{"model": "masked image model", "dataset": "regions of photos with short descriptions (Visual Genome)", "train_examples": 50862, "image_size": 32, "crop_scale_min": 0.7, "horizontal_flip": true, "translate": 0.12, "color_jitter": 0.1, "method": "mae", "mask_ratio": 0.6, "loss": "mse", "encoder_arch": "vit", "encoder_norm": "layernorm_no_bias", "encoder_norm_position": "pre", "encoder_activation": "squared_relu", "encoder_head_dim": 64, "encoder_fused_qkv": false, "encoder_bias": "all", "encoder_qk_norm": false, "encoder_layer_scale_init": 0.1, "encoder_parallel_block": false, "encoder_moe": "expert_choice", "encoder_num_experts": 4, "encoder_moe_every": 1, "encoder_expert_mlp_ratio": 0.5, "encoder_experts_per_token": 2, "encoder_shared_expert": false, "encoder_patch_size": [4, 4], "encoder_layers": 14, "encoder_width": 320, "encoder_positions": "learned", "decoder_width": 192, "norm_pix_loss": true, "decoder_layers": 4, "residual_init": "zero_last", "optimizer": "adam_atan2", "lr": 0.0018, "beta1": 0.85, "beta2": 0.99, "steps": 14800, "batch_size": 384, "epochs": 111.7, "lr_schedule": "linear", "final_lr_fraction": 0, "warmup_steps": 740, "weight_decay": 0.09}
Rows from block 12 of the encoder, named by matrix and row number. Rows with one number belong to one attention dimension. Each number is 128 + 32 x the weight over its row's rms, rounded and kept within 0 to 255. All counts start at 0. Numbers have three digits each. After the name is the row's rms in percent of the matrix's.
# q: attention query (encoder.blocks.12.attn.q.weight, 320x320), inputs 256-319
# k: attention key (encoder.blocks.12.attn.k.weight, 320x320), inputs 256-319
q.14 108:120172115099113164136104145145210129058085152139111104131164147073109119143152078142148138162141076167143104152137087130168117170097091098131153133114157111161083135147168114128142094129104186
q.15 094:137095147091112110130048123097109132168103088150086128138154102145090149125109083144101136114114106159089107103161136085132114098139162106143084115137139140137127140100116170120103122124118119
q.16 088:180123166147136094152180139169150146174129145120209142189126102122121143138163121128182099145113154153185136137145143131145132119134166131142114161157123147132181111187153098151169105208127111
q.17 085:170138161138173126149151168163118213150214199105186123166133149173142155129136123130179153178108172111143135089145137102141155155135168073085104170134100161185163131140155156115129130159090162
q.18 135:117144106110156129132095117133205135097088112146121144165133097091100096155154112157118154177151095129140106129126095155162127148087062107145179048125163074115075140113144095148138092119142157
q.19 106:081155149069137115131171174069230072123101116146112091128132151127135149099086115091108074077154139139179128137153082121146128080102150117104137138090141089110191154145114109144137095181168128
q.20 083:159126118145148072139179164153127144102144171101192128158130140125134117173148157109181123127094169108183128143137106139121138153126157128115127171120130122118157121142124079140156099153126094
q.21 085:137143151158120149097140149164074127170201169111150123112113119138140102076150142164139129141155115128112140126116152142123128142117090163159142102177089199205134123138167164132143164134114179
q.22 091:099149098090124089186162122101134118121140110097187115124096144153123150112122164127120118140148183114114147105120141082131100088115120078122135102124140094112150185104137158103143129121137111
q.23 084:091123126108128077136076106065132079083084078112072125138114132125097112125110139134088104082094108135110126112115102140131101070139126118105119114087140078096114169086096099128098110090156076
q.24 098:114140084090108144084132105105167087104087141127074111060120138102120081184134165137124110135172100133141113172181097134157076154100106156156179091136161099160098145143134110111137128130119155
q.25 127:098104152158115105087147125112011144182173148106114132104095097162144113067115177160115143064103094115113140117082189145112142106182147179145105119188044192136128126118121125146069144095144086
q.26 115:062178093090134178159137120122203095080145133144142098130159173154161073137090120100115052150156106082156162120139123134140152122090129083123145103094170061143114175136151145086139155126120176
q.27 105:179148096167146121082110113163112153077108133120102138123108167122109074196176190147136139182103136105137097170169066152113127184110041149118184134144161137166086131117140115131149148102129162
q.28 080:142139137111094155107113152156167111148119130156092110078157118096109106134136113099151117116141109160126126127136099135133133141148144159160120156158139150155136143164137122147149139160115148
q.29 087:110107138120188097160066060089168132084094085153110138178105113157078110157119114147085077117060105121104131129124088187114137062156166068073113179096131099097071151132097103126121113114145100
q.30 091:142097156133115168104115099118168134152111083175077120087131088076121141102139105114088115072073089154097120152116108152103176142159155156109103150128124129100107103133106129152123101134142129
q.31 088:158148161166151090179189169172116167148175152099231141201122128162126158135161149119185137154103177134146165120111158123134144130129139114111118161148102146137178132158147116149140129161129126
q.32 084:073142094077114130134120124077131092083090108124077131126127172141121144114089144129077139095131098138087127112129131121125108110135136081107124156099134063087121172098121110126127120103136111
q.33 111:210119162165157113078097127128077173158171127110101146198079161133115120144168198148124137157119152120164116122187113128120155134138110131087122138125117182148132081116118111126103151104125145
q.34 127:109133130159111120108191171128044130195161143111133143089106126135137129094104195158142110086181115154111152095082194138135132108163129192159112112198063134106166119156135085158080143093137086
q.35 083:150114093165151076165128094154086155140138075117193149187111131180143162181120146117131166152079190091145137110121119155084138112137113112128121183117147144071121103111107165141123166098125080
q.36 117:140062121162097095113121119104000138159097123131142134134144106131166155138127120126146170081082117115117117117109163110095112136157162165168086169145102191105129075116103163141082176109124056
q.37 087:147122139093098174112103144099136064131089137131054120061194073090143154068131088112103115088157107155089118141087145096134084174100165167141108074125163120152158151101127150114099084132160139
q.38 099:155155152163127142124208177179118170149162200114198140151132169129153154139130137132195144174173156139160153141153175104147129163127140133141150166158112151154184115173172129128164156181106141
q.39 088:138163152138116119163191197178146153168136161109222122177150119126148187102122070128179136168168169160169160096105143108161116135114114140153111134183104159138187141172170144150172121183113126
q.40 111:084088151122159181149126084110164133116177171103102106101164114143151129093111114130100072096093084119115114149107144147072158136120223075095103153050124122180121081146122160059114103130097139
q.41 105:163076150166128125159109098168048145158154164107173121120120087149127130130158129172164149178080132146066137120078171160157092148126151156172123157132125171214112111187139174100129151112076118
q.42 115:179147120106190112116080118107172118117176136106097102109120051170111099114159175161117092141141182098145106127120087106157119156068124128106133050133184141182123159071094157082074087091155171
q.43 103:108154161105171109127137145126207099064068148089102097168141169126148131162128081116124107160120111113184101155171084157129111143095140090084140112099171080124138140140103104131112096146127127
q.44 088:131121082111100158085132089117131108125106141116069151028120148121125119139121168124099148132177123128084108147145145107126086168121117124144143097139145105152112147125137151110132131107111129
q.45 087:134138135120123188156148148180197112130136120148138098095172165087133106121149140100144121166130131153116153119130093146149138137129110132153142182149135142199116148201160111129185127176104180
q.46 091:121170152103107147089054111089134074103091120146059125112139085136115133075142078136066119135171080150086124121102118104138085120098080128104121063138144147132107175084131143120080133093145160
q.47 089:154142158147121180107140138171153154141148176110129127120145153119139110134143109126144130187176135138132124159173127124119131154116112125146167116157140151195139126158164138114159134169105175
q.48 084:097123118132133061150085082074109107117082077143163130204088117152095149136128109139112115121120146120153146106149122129137117056128105124136118109099142125074111149101112128119123159092142098
q.49 104:118085155143173118107075065101160171110112155139103164231122116131109129173136076151110101168131102113169097142200147132141147130119182068113113085086156107123102074125119122101115114160100132
q.50 120:145163144105121115193129157168134114136178125098199096111143109133133160088140098110144150201142208115122169103120150076133111111096103104135110064145145148145161186111130173102175104137127164
q.51 104:215120123148147130168075121148090164123189162118170140165133088183109084094137116144149154196086161113048104104080164131110084137107122114105162125093157171161123120092138188092147143120116146
q.52 098:140156144167160071072139160137107158124092116131125169220097149148153135145149158128116130110118132103183119124162094147115148132156107126113110157171107137066134132117121060182118111123149095
q.53 077:083153111104105175100149130121149077101113118132067103011161126073161110082110145118093131114176095119104142169090118104124105143110081171160152070144133116132127146107133139136141119125157163
q.54 109:191126134144127139157131133142072167178211156103158149137107164168124138122119181137153172177153178135094136083128173098155133128139122126123135148138117159160160125131149154135139155104113149
q.55 077:150158144153141071167138143150124125142124124109216135205119109190124157138136096122155126175142193106191147104114103108132094102113110117120121126113154161132170158115134139119125133148138099
q.56 114:155087098164106162111140081125080142170166124128122161070081155147117129186123187141145124128184145140098108134142161118140124138147145149146138116110150105132122098133133145120080162105110113
q.57 105:107185091126095152125142193146183073095135100165100121035164129101120117111112178088143125061144126146152158122082065113132150120140093149125123169139099117101115158118115070125089124097163145
q.58 085:174085113145085183117156121156045132198181150101143140027142120080158139114160169132162167123153132140100127120090198124140141154169145186147106126147124168145144079150128131131110137103125117
q.59 084:133148163104117151054075127111139102132105112166022148089137126111135118090111116117084121107149074125110118142164114117128137128137100148119115090155124134115117150087118130146103130111144169
q.60 091:111120156142127171079112146154160133171111121171076160120128106128129111100117092101110109098154068161136143131138110151122159129176147157135096154160104151120131118158131109149126147159120131
q.61 089:154130173148098164111111129166107115177151148101138133072142118146133162114134060126143116161154119165105140117138159107118115147151144139129107105153142186184157134155143184097122168135082147
q.62 079:176129128176138093149171141176130170126130138090221135217096174134127159192148128138188173194126187135195127118166099130152120135123107135128153175139134143126143110167149099137172145152109114
q.63 079:148116137121126095168089131098056143096131148125164125200138154163115122149132142157138142179090169128093133104133174107149103099136133104129134155122142140153147159108136139109120154105122118
q.64 103:118147112195126096078088146090113103071082107097066149162144175093103096095161214129149125180173129125157132140164053102145097140103068114139144029127122125190170104108139105173191084133140102
q.65 134:119118122031101163153169155146153080158091152101178137099137068085147094161130135080150131096115127104089147168120177113095191149067185075125138190164141093048105113109120121141108116156104154
q.66 110:134134142133083124179157111130108107115156148091148105133132173120146137136152160092161100127135122091104183150114151122132122107143163134134102170177109111111127153161109116165161065135115135
q.67 098:133107166073141157110092128146122174170089154148116150137116092135147109118101081159124154152129082131135110105195163113138133122135146089113097165154153139122153135105136114061095141126125146
q.68 120:140146138088143196139142131177186132193152140138151071092106163104140171154137114157152111070114127124119150144179159125120171130156180143126127191130148103111135146135158156138103174126104159
q.69 124:158157125195120109123174117119110140137120129113140110129133162061109191099166139173154128153161161114141122140123073119146156134117081111140122068105124120145164113128142112171196114147156128
q.70 097:155125158116110141140118132150099162195121174134168147155104058120118152125132064171143143161161120116135116119109171147125149147137157075134105177115106136083144089149147144098105155144130131
q.71 108:132163143168155135132075116167152181148158129140117124214106186150135180114144129209140085153133117149162141093179108154156126088210127154144115181098110160158161147131144149098171121107163126
q.72 099:111143114070116119147120147169126150150108149085156112189117130141125134110113122177152121117100143149123123094142165144139149137128171103155159185085110095039123102125160155130172120134140120
q.73 109:148162137144121119073141132123147108109131142126118152113143156058134125137174152123141140149149126093167131190182064076137158154108077104131133046124173116175172157096151122167175133156151139
q.74 083:115112153092094170096125143104119080168098154105072131048147156081130093090156178106163126115143100096107134172139138085111117161110148107116117108189127125162163123142151105159134100149101126
q.75 095:162135206105125181111129115145148195192181186139146100101139091133154143094134072177117117123100086100148153145124152120136141116136141173107090171137144161142168194131172183065120152121153147
q.76 138:127156130197150101087142120119105158154129122140137155159093098150144172095158149179106116155144159146161115129100092143140162133128072137113141079079076168144159092128130166135138180135173087
q.77 129:178111142228147111140119102111071148115163115180077143116108123168101156163124068138128174173167138092174114148121106122127116131189079126140105086120131150194152133155112101109074178132115139
q.78 106:104111147047138176144167165125134117147115130137138130072169069115128081102118118130097090079094094153078148133060168111108166118093166124117148152141135117072095143109139112085094115135134152
q.79 120:110104094082110157105145103135163086153125138122135117085099174114169142167137157093149146092139139118124123174195157120102115144123164133098098130181140114139130110139124119193121150127089128
q.80 094:150136118111152128170143110169164157165144124157207131202060084166131162191124107168141115137136160117136156119151157152124185119128154081147138208117117098076110124118118146083080180119125129
q.81 104:158143099069127144174153131177198138182159146125190118155105139104130170179126134152175131092161167105128146142181158143131176120154178099166128209114164089081135138146149147116148155130116163
q.82 114:170114154189145113157124105114060164133173120134080111114124118205091153064097070173106121146077125104129118104066129158126112114170126178141142149096120172158136134120136142037094120107123126
q.83 107:125147181053123178076148135144165143165166161117145118093174071129179104091115109134074105069104087147148142190120174094113155127109162167106096139164130150107145191142159171091093153133161142
q.84 095:136138131119139173121154139147098165214083124157126107085081132104137209077148099228137116116137125162111117084136147135153150152163115102124121151109096130091152091126155107152122128131124127
q.85 107:129135158096138127142117141123097139163115123153157167158111027181134113113141078138095116156121109123119147102096153131119149126115130092124138163130116167094121125105125166058084149141145134
q.86 114:150114143163158153149129134141136145119137096212079124092150160108080129163099100175144138128144155143145088127118072126118193100191062131138173117068145150171117146131146069104084174112113164
q.87 100:142144115105157098173128143145136113127126102158153108158106074165115139206077064098128161126116176122119139076131141157128159121157134086140156182125139128071094098129102136135050181119123171
q.88 114:103121154111132142117097162113128094095115116141126169135167031174144054134122102068053106137105087151130146136079154100099123125096143130103125123162121133120086151111100137100078140146146132
q.89 101:137115109070111167097196130118143116180117158088134084035120185041142156080147172133157143061130123109100120173150145113125130168098140104127101097161134096099161111130159112187155116119102137
q.90 114:124114138192117106093138139066052134097116132113059153091166115131106104059135155136096125152142105127131110162061095106131097158119076148132137012111093142181156116143126092105133109139133106
q.91 093:171171169130151174137125125183174191182157138145132106141117193077129174114132141211181120107159148127158155129187101124164164094190127131143117169110148120126185173135169127112147145127156165
q.92 114:123142149150110076138126144090073143095129139083121163170166084163117094080138131127124112187124113124125154117093124105155131097094093123143144083132127141144149149106129136085156090160156108
q.93 119:147127173097127148149162118154128136152175157111167129131136036157155125179109040104096134119117120121137142171084193120102176130111178124125081181151134111083106161136114162084067166141138151
q.94 097:134141178089154177149122154164133160179121127169148115127145076114122127109114052199109089118125111178114132096109150111124179124149131101137145170108125131103117137130166125079086171140140163
q.95 109:058110089133132106084118139113118111105091127125161160179073122161135114111146202140101090118094167157087102089110108163096151150072127101096197142070083147104102059076122152143163127121121059
q.96 130:169153148139181139170193128144121171168148099160160092107122114114123201103104101206115135110138151145133123097055116158149159113174089139149125133087102155095122133144134131108101147107166160
q.97 089:159155182074137192124163137159136155237125155143150095072117102078145180068141097200151119089116124107110137118110165132134180143145146097134124210131115156079164118128154159113108151137153161
q.98 148:133140124188157107098142095126141130112130097169138141150116106121123127147126157120100129134170170131176101150080070159103138125133067128110124094095084182162139105158120144140082185110157095
q.99 114:136122187194098095128110138105048118111136154121085155141136082196117126120128053147129113194094109118133140115129149080144148151107131113129159100116132118184130141093112128087123140171110120
q.100 112:120086104113136135195177133132131151131144138115143095116118120139117120190081134128152136100128149118095128130092183162116148141119174122160134181143117078075100104144106079113076138097083131
q.101 116:131130125160196135180111138138114169117136083158108086120113146179090175126095073191110134124094141192123131045084120160150114103195114165146147152072115139110092123119121113114090143094136159
q.102 100:126131133164130133073136119100108078084111113134060148080174168077133080109143177085118141134144114107160116171142083092104115148126091124121118030164113153196161121145125087167130123142125122
q.103 107:158177139160162131091088105146161119111147120133102144156107113150150096170147148074117169138161123102210154183179127108110101135144126127125058106186142152179176172143123163123077152130143137
q.104 096:129084063200146078172081114113092171086144108156113109154080165196058142168088138127145151146145145129111112091107107192143050109178109163146149134059108124161094105170117121101102129073081083
q.105 122:173145103143166129153148085157168166172166109183137110128105158151117178195111113141135173116176165124184105155147119175110102121216073161140095145130128192140145128165146143114055180074140149
q.106 104:091110053135145111108083108124152077073117083140098144132098153167136090191143184040128152115136146125150111152156111157081080115148131159119121118149126164147101096144093128156090133096103101
q.107 118:131128131094135160126076122154189130108159145106099127168132191096159094144129179104142143126162092111161156167215133117136089089162160146123064153190160117151159180148122119122154084107130150
k.14 107:062123111104135133103117119154170135128094143133085084121145148053080141115082042172090100125143122117134124163122136157140131084168104071149198181126079079104127082077090140143128130222117177
k.15 092:149146108113138129132067097078078113099160138122073133173154104176131110167122201126096117126154093138148194139176142128092105161118150168148088119163139113177133119163147130115101108053136110
k.16 089:125088134124114071136142105178127132146081150147203138154111096106133130130135060120156156163098130154120026139126116170181171082110113110115135127107118153084114156091093096130177156165109106
k.17 082:125108129154114096110171108171119121172049164073215144153132108132141141124147087115142123131123138124137088140130135188135172088092098083143137104118113127063080114061088105145172115145092127
k.18 132:068151092097157138143088133136179132095124118157092094154184118072077180149099075150106123120125156113108089139093131120128149159123152044102167192113080089076111071085080168130104121170104147
k.19 110:062117119121162117116137159109201128116180084126144116117114137114122084105122166094152148098144115124150143100141065140153111093111132122137125137135172112207144144177167099127095132103096140
k.20 081:107108161120141079122184103168178126136070113130242154128123140114131144088128075088168142151119144137145063138114100147183173076116078107105133108131098141066127154102098118138186164157101109
k.21 086:195118135183085163122132123189057132184102145110144133104106110125134140132186079165158121141121131147073069132122142171125169127134142104131136128094123164096115113097072156138146118141148117
k.22 090:152137131112178116145170139096163152087200133124135129129136145149177103154109233078110157112118159100137150133152103108093127149114141128106093118128161108198139130169153091107107083058118155
k.23 088:112146117123157128143116159082137129087219111140108117148172145156117108119087199119100122113156115121167199132132102079089085152137129155144098127156124124192169130185173152120089141069120134
k.24 100:085137152124144160090078120131137143119139092167069122096101155091091120140139112148167127130141125134105140140183127121135127109179128112113128160125119136142181104111116167121134138159139125
k.25 121:215107130188090144146148155121037097167145134123172163066172119162099157111168151118177132124115104136145141117075121128092152166158140157187081133125103201096114127120141180132125172046157096
k.26 119:088137105116151180127139127143210173105180138104123098119117161097136138107087175118083134098122131101158166135150167128067129110111178121094123126097135044210135102139142093138131103143107210
k.27 107:131135166143114117111119125183139130127058120151125128134086156116095149141147026161143085156121162142087082170163155131110156087135083086112144153136086110081149113094098186130140139223104115
k.28 081:116111134127107163139116126171125150172092144154109113103110121105138119149167069157130091130101149161098121109144148155158161093148110137131137155124118140089142129100076124138181144208154108
k.29 087:098143127085106073147089170092136092065182151152177117156184082152124118123056147127106085150131111177201162116108120094093066159093108129160117132148111133170145128133173155138136204122108142
k.30 088:115110108089074149164122169150120106134105170171102110080141082120133116129150090151111093145075114153110155091112189126152108140115128172150162155180154132118108166119120144149121155190129090
k.31 085:149095128132110083136182108170140131156085149135214146165116120125151143116119079107151145139107152133134059135108112153156164101107115110123140123094135144075101162099098087124168124141104122
k.32 089:100136120097152148136119163068161126095176106128080117116159174135115113119102198102102140093153099089168201130138103087097081164147132163151109140139132113180172115185188123121089123082154146
k.33 109:129139170183052103087068116176044102177082096101167143197119135142103133135149041132197117154173126151125057164156072135142146111157088095166112124127095167046129120106096179138136139124099100
k.34 126:170115129174106153141160137124098092194148104133134177075153156129115143141161133091210155089123140109118088124076072065131166154183160156171092138093131229078143149125088144126125142060176086
k.35 082:165137146114162086163173119102111121104130146118199162177110131174167107131117162109090122145130114147141149125142148092084102150068138151069117106140157100165136156147173103132111124106122138
k.36 107:200110146144133124130149074104060100099133132111137175123117126196132120109128184136112129139176051129159154145124137100108111133121158192131074106141150139160132160189173131110091138064155107
k.37 083:122114094115149175110096109078127180120143129166009095083111118139126107111103166132069126103150114073070186125128152119163106109165136162138124150157131108171122130175135144111073084119125119
k.38 094:145095130136105120099158088184140150179037125121161154134080142091123144127149082130175154131099135115109042149136113172166183090134115103112141118095131141067105141084090076141170102157119123
k.39 086:154082107133155095129182087170142137165073160116154136144113116120137136143149088125125157128094144112124050125116109175136196102096138091111154145098120129094102133091068081140174116153123110
k.40 110:108147139098077138109125163085106134136134162107171100078104088119138116047103124144090117150117058132160171088102175172149103122138108117159172082164139099163065138110190133171123156122111188
k.41 107:197105138160103116144134109158020105187107196139154132121079091129138129116134080165088125169143122174103106150103191151139149105140127145165127128107142129119137147088080118147143133168141137
k.42 113:109182134165123114108099127123111138129187114143132094124160079152140132120128109115125083135152196099060148108132143147121168105106131069112127149156122127114073080091070211141133108131050093
k.43 106:041137098099176092084121089103185138080141103104129118152145163068078119072058111132118126130135104097187131160154100129128137093136095080151174167153101096130134103122180154102109145110093185
k.44 089:116144145110118181101103142084111149128109109170042144074106162108139112160141148133149139119111156091075157141171144114133104140180120137121129140148132147104151098119126158122129107144160116
k.45 089:119103140123102139143142139189156146173065160142148102103102135081145131140152040148127106134088168174105083116139147169160165074142119105138155152099150112105126131089074101135156142241130137
k.46 087:143147099147142175109057151084094137109193125138003079145154121145116114145095169161080088101159129102113182125128135117083094176159155126155128176142106119177126081167145156125081103106129149
k.47 090:124115128142095145101107106188122147171044128131125124118079130090120140152159064146158131152102145134086055138154131173165165107140095082122155134108096128074101118083095111137178109185131124
k.48 086:142144119135156098144120116099121126079223129127126135192154126172123118130087194122092130122151105144171139134153108098066103167092175140108086109116143107206159116175167119121109128069118141
k.49 103:066138111110097075091041078122100096101099122106149148208171090102081168113069122134140170171148050131167075151145129162131122158117119080109145108120079108093098105072126152130143159085081155
k.50 121:191145087130148129146153094129130188134158155107114104150101115141203121152145184100085148143093209104082128124158168170122163124084148109082138097112171094153073133127109069113144048124100138
k.51 104:189142135144132133164111153151081179134088202133154078148082083165165138157127135160072116152127180167060131102104204161117112135091126106119131106126113134127092106131081117144140085142115140
k.52 098:096091132141126091129135106143152104116084096130193154157186145127073146110140066107179123119116111120152058123109054126112162122127101118123118168134059179052135120103114169122165178126114088
k.53 075:149144129113134215126127163108153156125166114142018086038114150094143126138177160144098127111102153098081180089104156136120123124157147125122141167148145126168124120160124156115098108152157135
k.54 108:180130146178105127137150134144089154180071153112157154150084145153171131183164127115156143117143193126073099146153121137126126120112133111145106088103154157078125114127074085132148065120116103
k.55 077:147094112149189071130176083149148161133140147132184151181117106137142118138103127111117135136132160103121076133126125141127165115081128100096119120103121112126100116128106081121144111125082137
k.56 115:128132161153086139109123121094101123183107112161092181119055141118157122159154156124204143122135166108061130143155129057148088167163124163120112087113165174090165130119105113118116103118141103
k.57 103:105162139142136162133169190106208128165156071152104083062159166113133116101152115106134068067150202104146215092086078102138104105153118175140137148145137139142108139153132115128131137208156105
k.58 087:166116162156078172141161117147086136171111141141081159076101149139153135159158086141171123125128163118061130119101142115168130114155131159136134095121162175079106143116082120124131103152158087
k.59 082:123136096138102171102058140111094114132127115134022089113145124138103132152163158148124115113123108125107181111154135137092098139152134154148118180151109136144133100160123182112116114129146125
k.60 088:106101116119064153129106137158101110183089152141101130120143104117105141136172058151160116122082103148116105089122130148129143147124128144132140154129100168076122127091083148154175155178170094
k.61 087:181123100140089157109133094160053160185110173131074147125085118145153090153156133159121113130081129131071125129173186175120142133128133142134153108111145125123113131104100102150172085136151123
k.62 078:107106141150130060123168059176147113150060121127202162187102142108124129113116044126160138148125150137132049148149088149157162099114105090114151112090131127076135142098106096129169131175102115
k.63 076:181125129155138097129110110120088132106126138120145141180145146153141121135066186109106148140182120147167133191154120111080112130131151137172065119114121110154177125160154105110109103044125156
k.64 106:146151132120089148115050192134108141143135112091140156149104092109126155138102068056120189142129070100087063145136138120169167135206156122113107203180071102128122104125087105142075094158112146
k.65 133:087113132107091139130192106101136157052171121174127076087115136082137130121141099120115179149104172145176109171147110123124156144076090152066142041119132130152173156124177125128140213138110048
k.66 112:153117136180135096136127120089128151080175118160125107160174089112139137103118116134058149110103158128129143139040145155103162120144097159132153076071122137144151148122135116035196174090096114
k.67 098:127101154127144137100108058107129115166103118131081150142086169122133133157159101137211130169150106138160107148243100132138119134132136110130128131151150179080132116129127108175109094161137109
k.68 119:114137150141161101116160084115118133136158187144162122128124092090117087106111124156144078159124121175151143090127142143087160164060124089116169116043188177138140162142157183108177180123131106
k.69 119:143098156124162119163146127125141156127147155091175153108140076127133149131133070121139128070076103085088092147095176128152193110115161168139147139106154065095081107098103129094089081139068170
k.70 096:122084142137167143110136061077139152156108117117115136123134156115116163144185093164215150094105123102153120165169101142173147135102103155141142066110161132063133091136132132141127101117089122
k.71 105:133131170158177106145057088102123150183128137119123187220122132163097118132158112181156079105111106125129152103113119162138130103156126082155139179086151169094104110116107159097156119103124196
k.72 095:083117108105136119098117104111122169122074137138135118164110173137101166123160113154145166106129138129171106119144073145196109147137067090117111062100087123120166101113148101199194121174117123
k.73 104:140115183116146152122139119143131119124170160075175170117142070085138108135117093104150127139081074115090101160145189128115221124103183137122161162139129098066085141098097170100078102165116115
k.74 082:142146144150118155095115126139102103161147122116125099068123095056116128078104084095130165187160093154138101131129129139117183164156116123100153157123097164126152126159136132125135183129118097
k.75 096:132107188160252156116131068136144123170093140105115135108144149107115131093166129169169069116138114140132181114144131162129162117140130114133141150091156168079126104123114184108136119112102158
k.76 132:155105140125156159147131125141150136185108148062203200115136131146122124153181110127181097077098072082097135151138152128143165120108167157144109178138178072088085099119098150143086082111110181
k.77 127:188116123145157121154126106090099118182150127093086148102148117151129112170130131138183131133142075068103114140166151120112134128120189182196157134140185117092072129136099116079085032104142166
k.78 102:074141125107105151109178159168138105094123104199088049054135188102130159093136153133127113122144179168152153118135080107134106124144090112060102107141087149170174159114173128155150204120121106
k.79 119:149139109140098110121162117123110108128152162114169161158112076094135065133082110105114131183136118160134112106134155135066152176066133098143147119115148148126126139168140155133141173142157073
k.80 094:105094132111130106133159065064153179138173142165147172175094147149134116153162127170165123108096131094133126164158150152144132121053133137132141038100221145123130139127156155109140144103130124
k.81 103:095089157128159089145173053071143180114191170132167139170101107119118133122133114171158135115079154132151142121101143157120167141059105109133149063060177167113130140136154161073164157124106095
k.82 112:148163114130169122143108148148081133155091123133081086083130164193109142102132186191122105124190107092138139094117096123177072105181098108142115182121118164157110135135152102104150102080135219
k.83 108:113113168168207191110127094147147094116088126109121133117170168065129138100170141110138086110127143184151188106145120138080151110135116099105131152131112158095143124108114182160141156139127113
k.84 091:113122114117102129128142096133114107180115134138128148083104138133107119134130068157218080121108108107142096093154103121154137168108110128138149148078173122114120097116154104193140104121101181
k.85 111:108109150113153160121128097127151146156134105146095131118114182163140131155186137168177116123104129090155131156192095149169119136134121147115117114156156152111129113112161120137116141095121140
k.86 116:118146160111122113165151118128125086163147112132110097063144146127082119135110147144206076113168131128120104132125101085106148095117162131146153173104172113131110155110107123106082065137118181
k.87 105:088130096092129104147192118089135175111167118143101075108127161195142095175114160137135138141129160114172120112173117142121102155061159164141127054120211116169121159130166106135123129124151106
k.88 110:104146131140100184105093162146152093086128086161053089110161196131159123136163177104098109146124142141152170174179096109113100112157121149100099100201104132139167144113137130156105162118155096
k.89 100:127122116118116133115187124152112124110135151104181119077117074072122132080088069090115149147139120161125079086104158122112170164094122109090142130084108123137126130144142132130153181154092092
k.90 115:167136111125115166131102179168114099139093102091097125065147146112123170119143120085133166122150089109106116140120118104157124117213133150131098189192072075129124115128088089152082079126120171
k.91 091:119097194152184114125129061085130145192160170103170167147125107096093127117130088160190096104112104131122133111137152145119182118111142110150156161070173167077105121099110160092139097125101144
k.92 122:124102152131166151127092155143130174135105116128093123119130175150137178135178101123123167104101107087116125152146126147189146108215120161134115126173093097116126108090116083133105063144112158
k.93 117:107107144143186150111190077087143153087115133145084127101154189127141121156179147159138129088108159135161165161172117106121115115093116153126139024134165119097125165108147144112130122126129108
k.94 095:078115164121159157111137088131138106162140125146082095091147188121118137123163126157206055105102122143160147128176083120134142115131132127111147106109171145110141119089157131150122123119113158
k.95 106:122161108084038146129118168176142110137086121143205158137073131145134102133142159118104123124139117110110113163114097121163091130101089096084091153145104099149139133138144118191150186109173123
k.96 127:110102117128169120172189122136149142139129124122131113069154150170106147135144125145170077048106167112118155088099126112121113113109153155146134132088189098145101114096131124121116101112078186
k.97 087:118121154143171149118166060133131122161139150120153093063134131115100129098147100168177096108113119135155140101125121153135161139099101135104152135058160140120129113135167150102161163114080141
k.98 141:138122125112130170170134138111162087148120103062189176105165119131111125166148165092162126076152119119085149150108152096105130091114178163126103178154160070118096113145090160120043122086116161
k.99 113:158131159134143138111111111132084148149134155150069119118114159155159101133155109179117122164097040071131117179186141149175152118147135167146150102152170129128109161114156064132127048118143159
k.100 115:113129083120116086134213111068141160100128115178109096093101165124121172109105117131097193137158161143171111138108143118138093119099107150128090010134159124177156139176143107108154151113124098
k.101 109:112182073118123088133139162153125119155095122152084085105121180206116117121096154155120064101149156121145140063122105102125049133145142127161110128105150114187109140116146110166151090123153183
k.102 098:169140131142096162158110156133105082136159115084118128082159101098124124132110109064121154164139069136098108131126156100094167113154173160120135189170098098125102138139105116112067128136125124
k.103 107:148127161153156160118079103064141136138169137080120204182150098103139101180141132093148175150119087140107133126186181143086138138128184146141139148166147169069090129135104191091086137097147106
k.104 090:137141072100099066124107153104114118142081096151113129147097121153110139145088186143135166128210153109116116098099092122164033151141113103173094128126115137161149125164105112153149076091189138
k.105 127:146121131140180102185138088091131112175131104086132190148138117145079106176131153124207097099164158150131139066110136109072108146098180125180150172090183145084078087143093165112078100110136160
k.106 101:143172090129062110134103183126122094132133097128150152172116111134111105150097158097104159164167137160136129110113130113077079150120135110148114165171101136154137144177116150140106173128197094
k.107 115:141115172169166105099058107063134123127157124117101166224149102083127136122112104099118158157145135171132148121132136170080152100158141089146133131128116180075145110117082180074140138144124096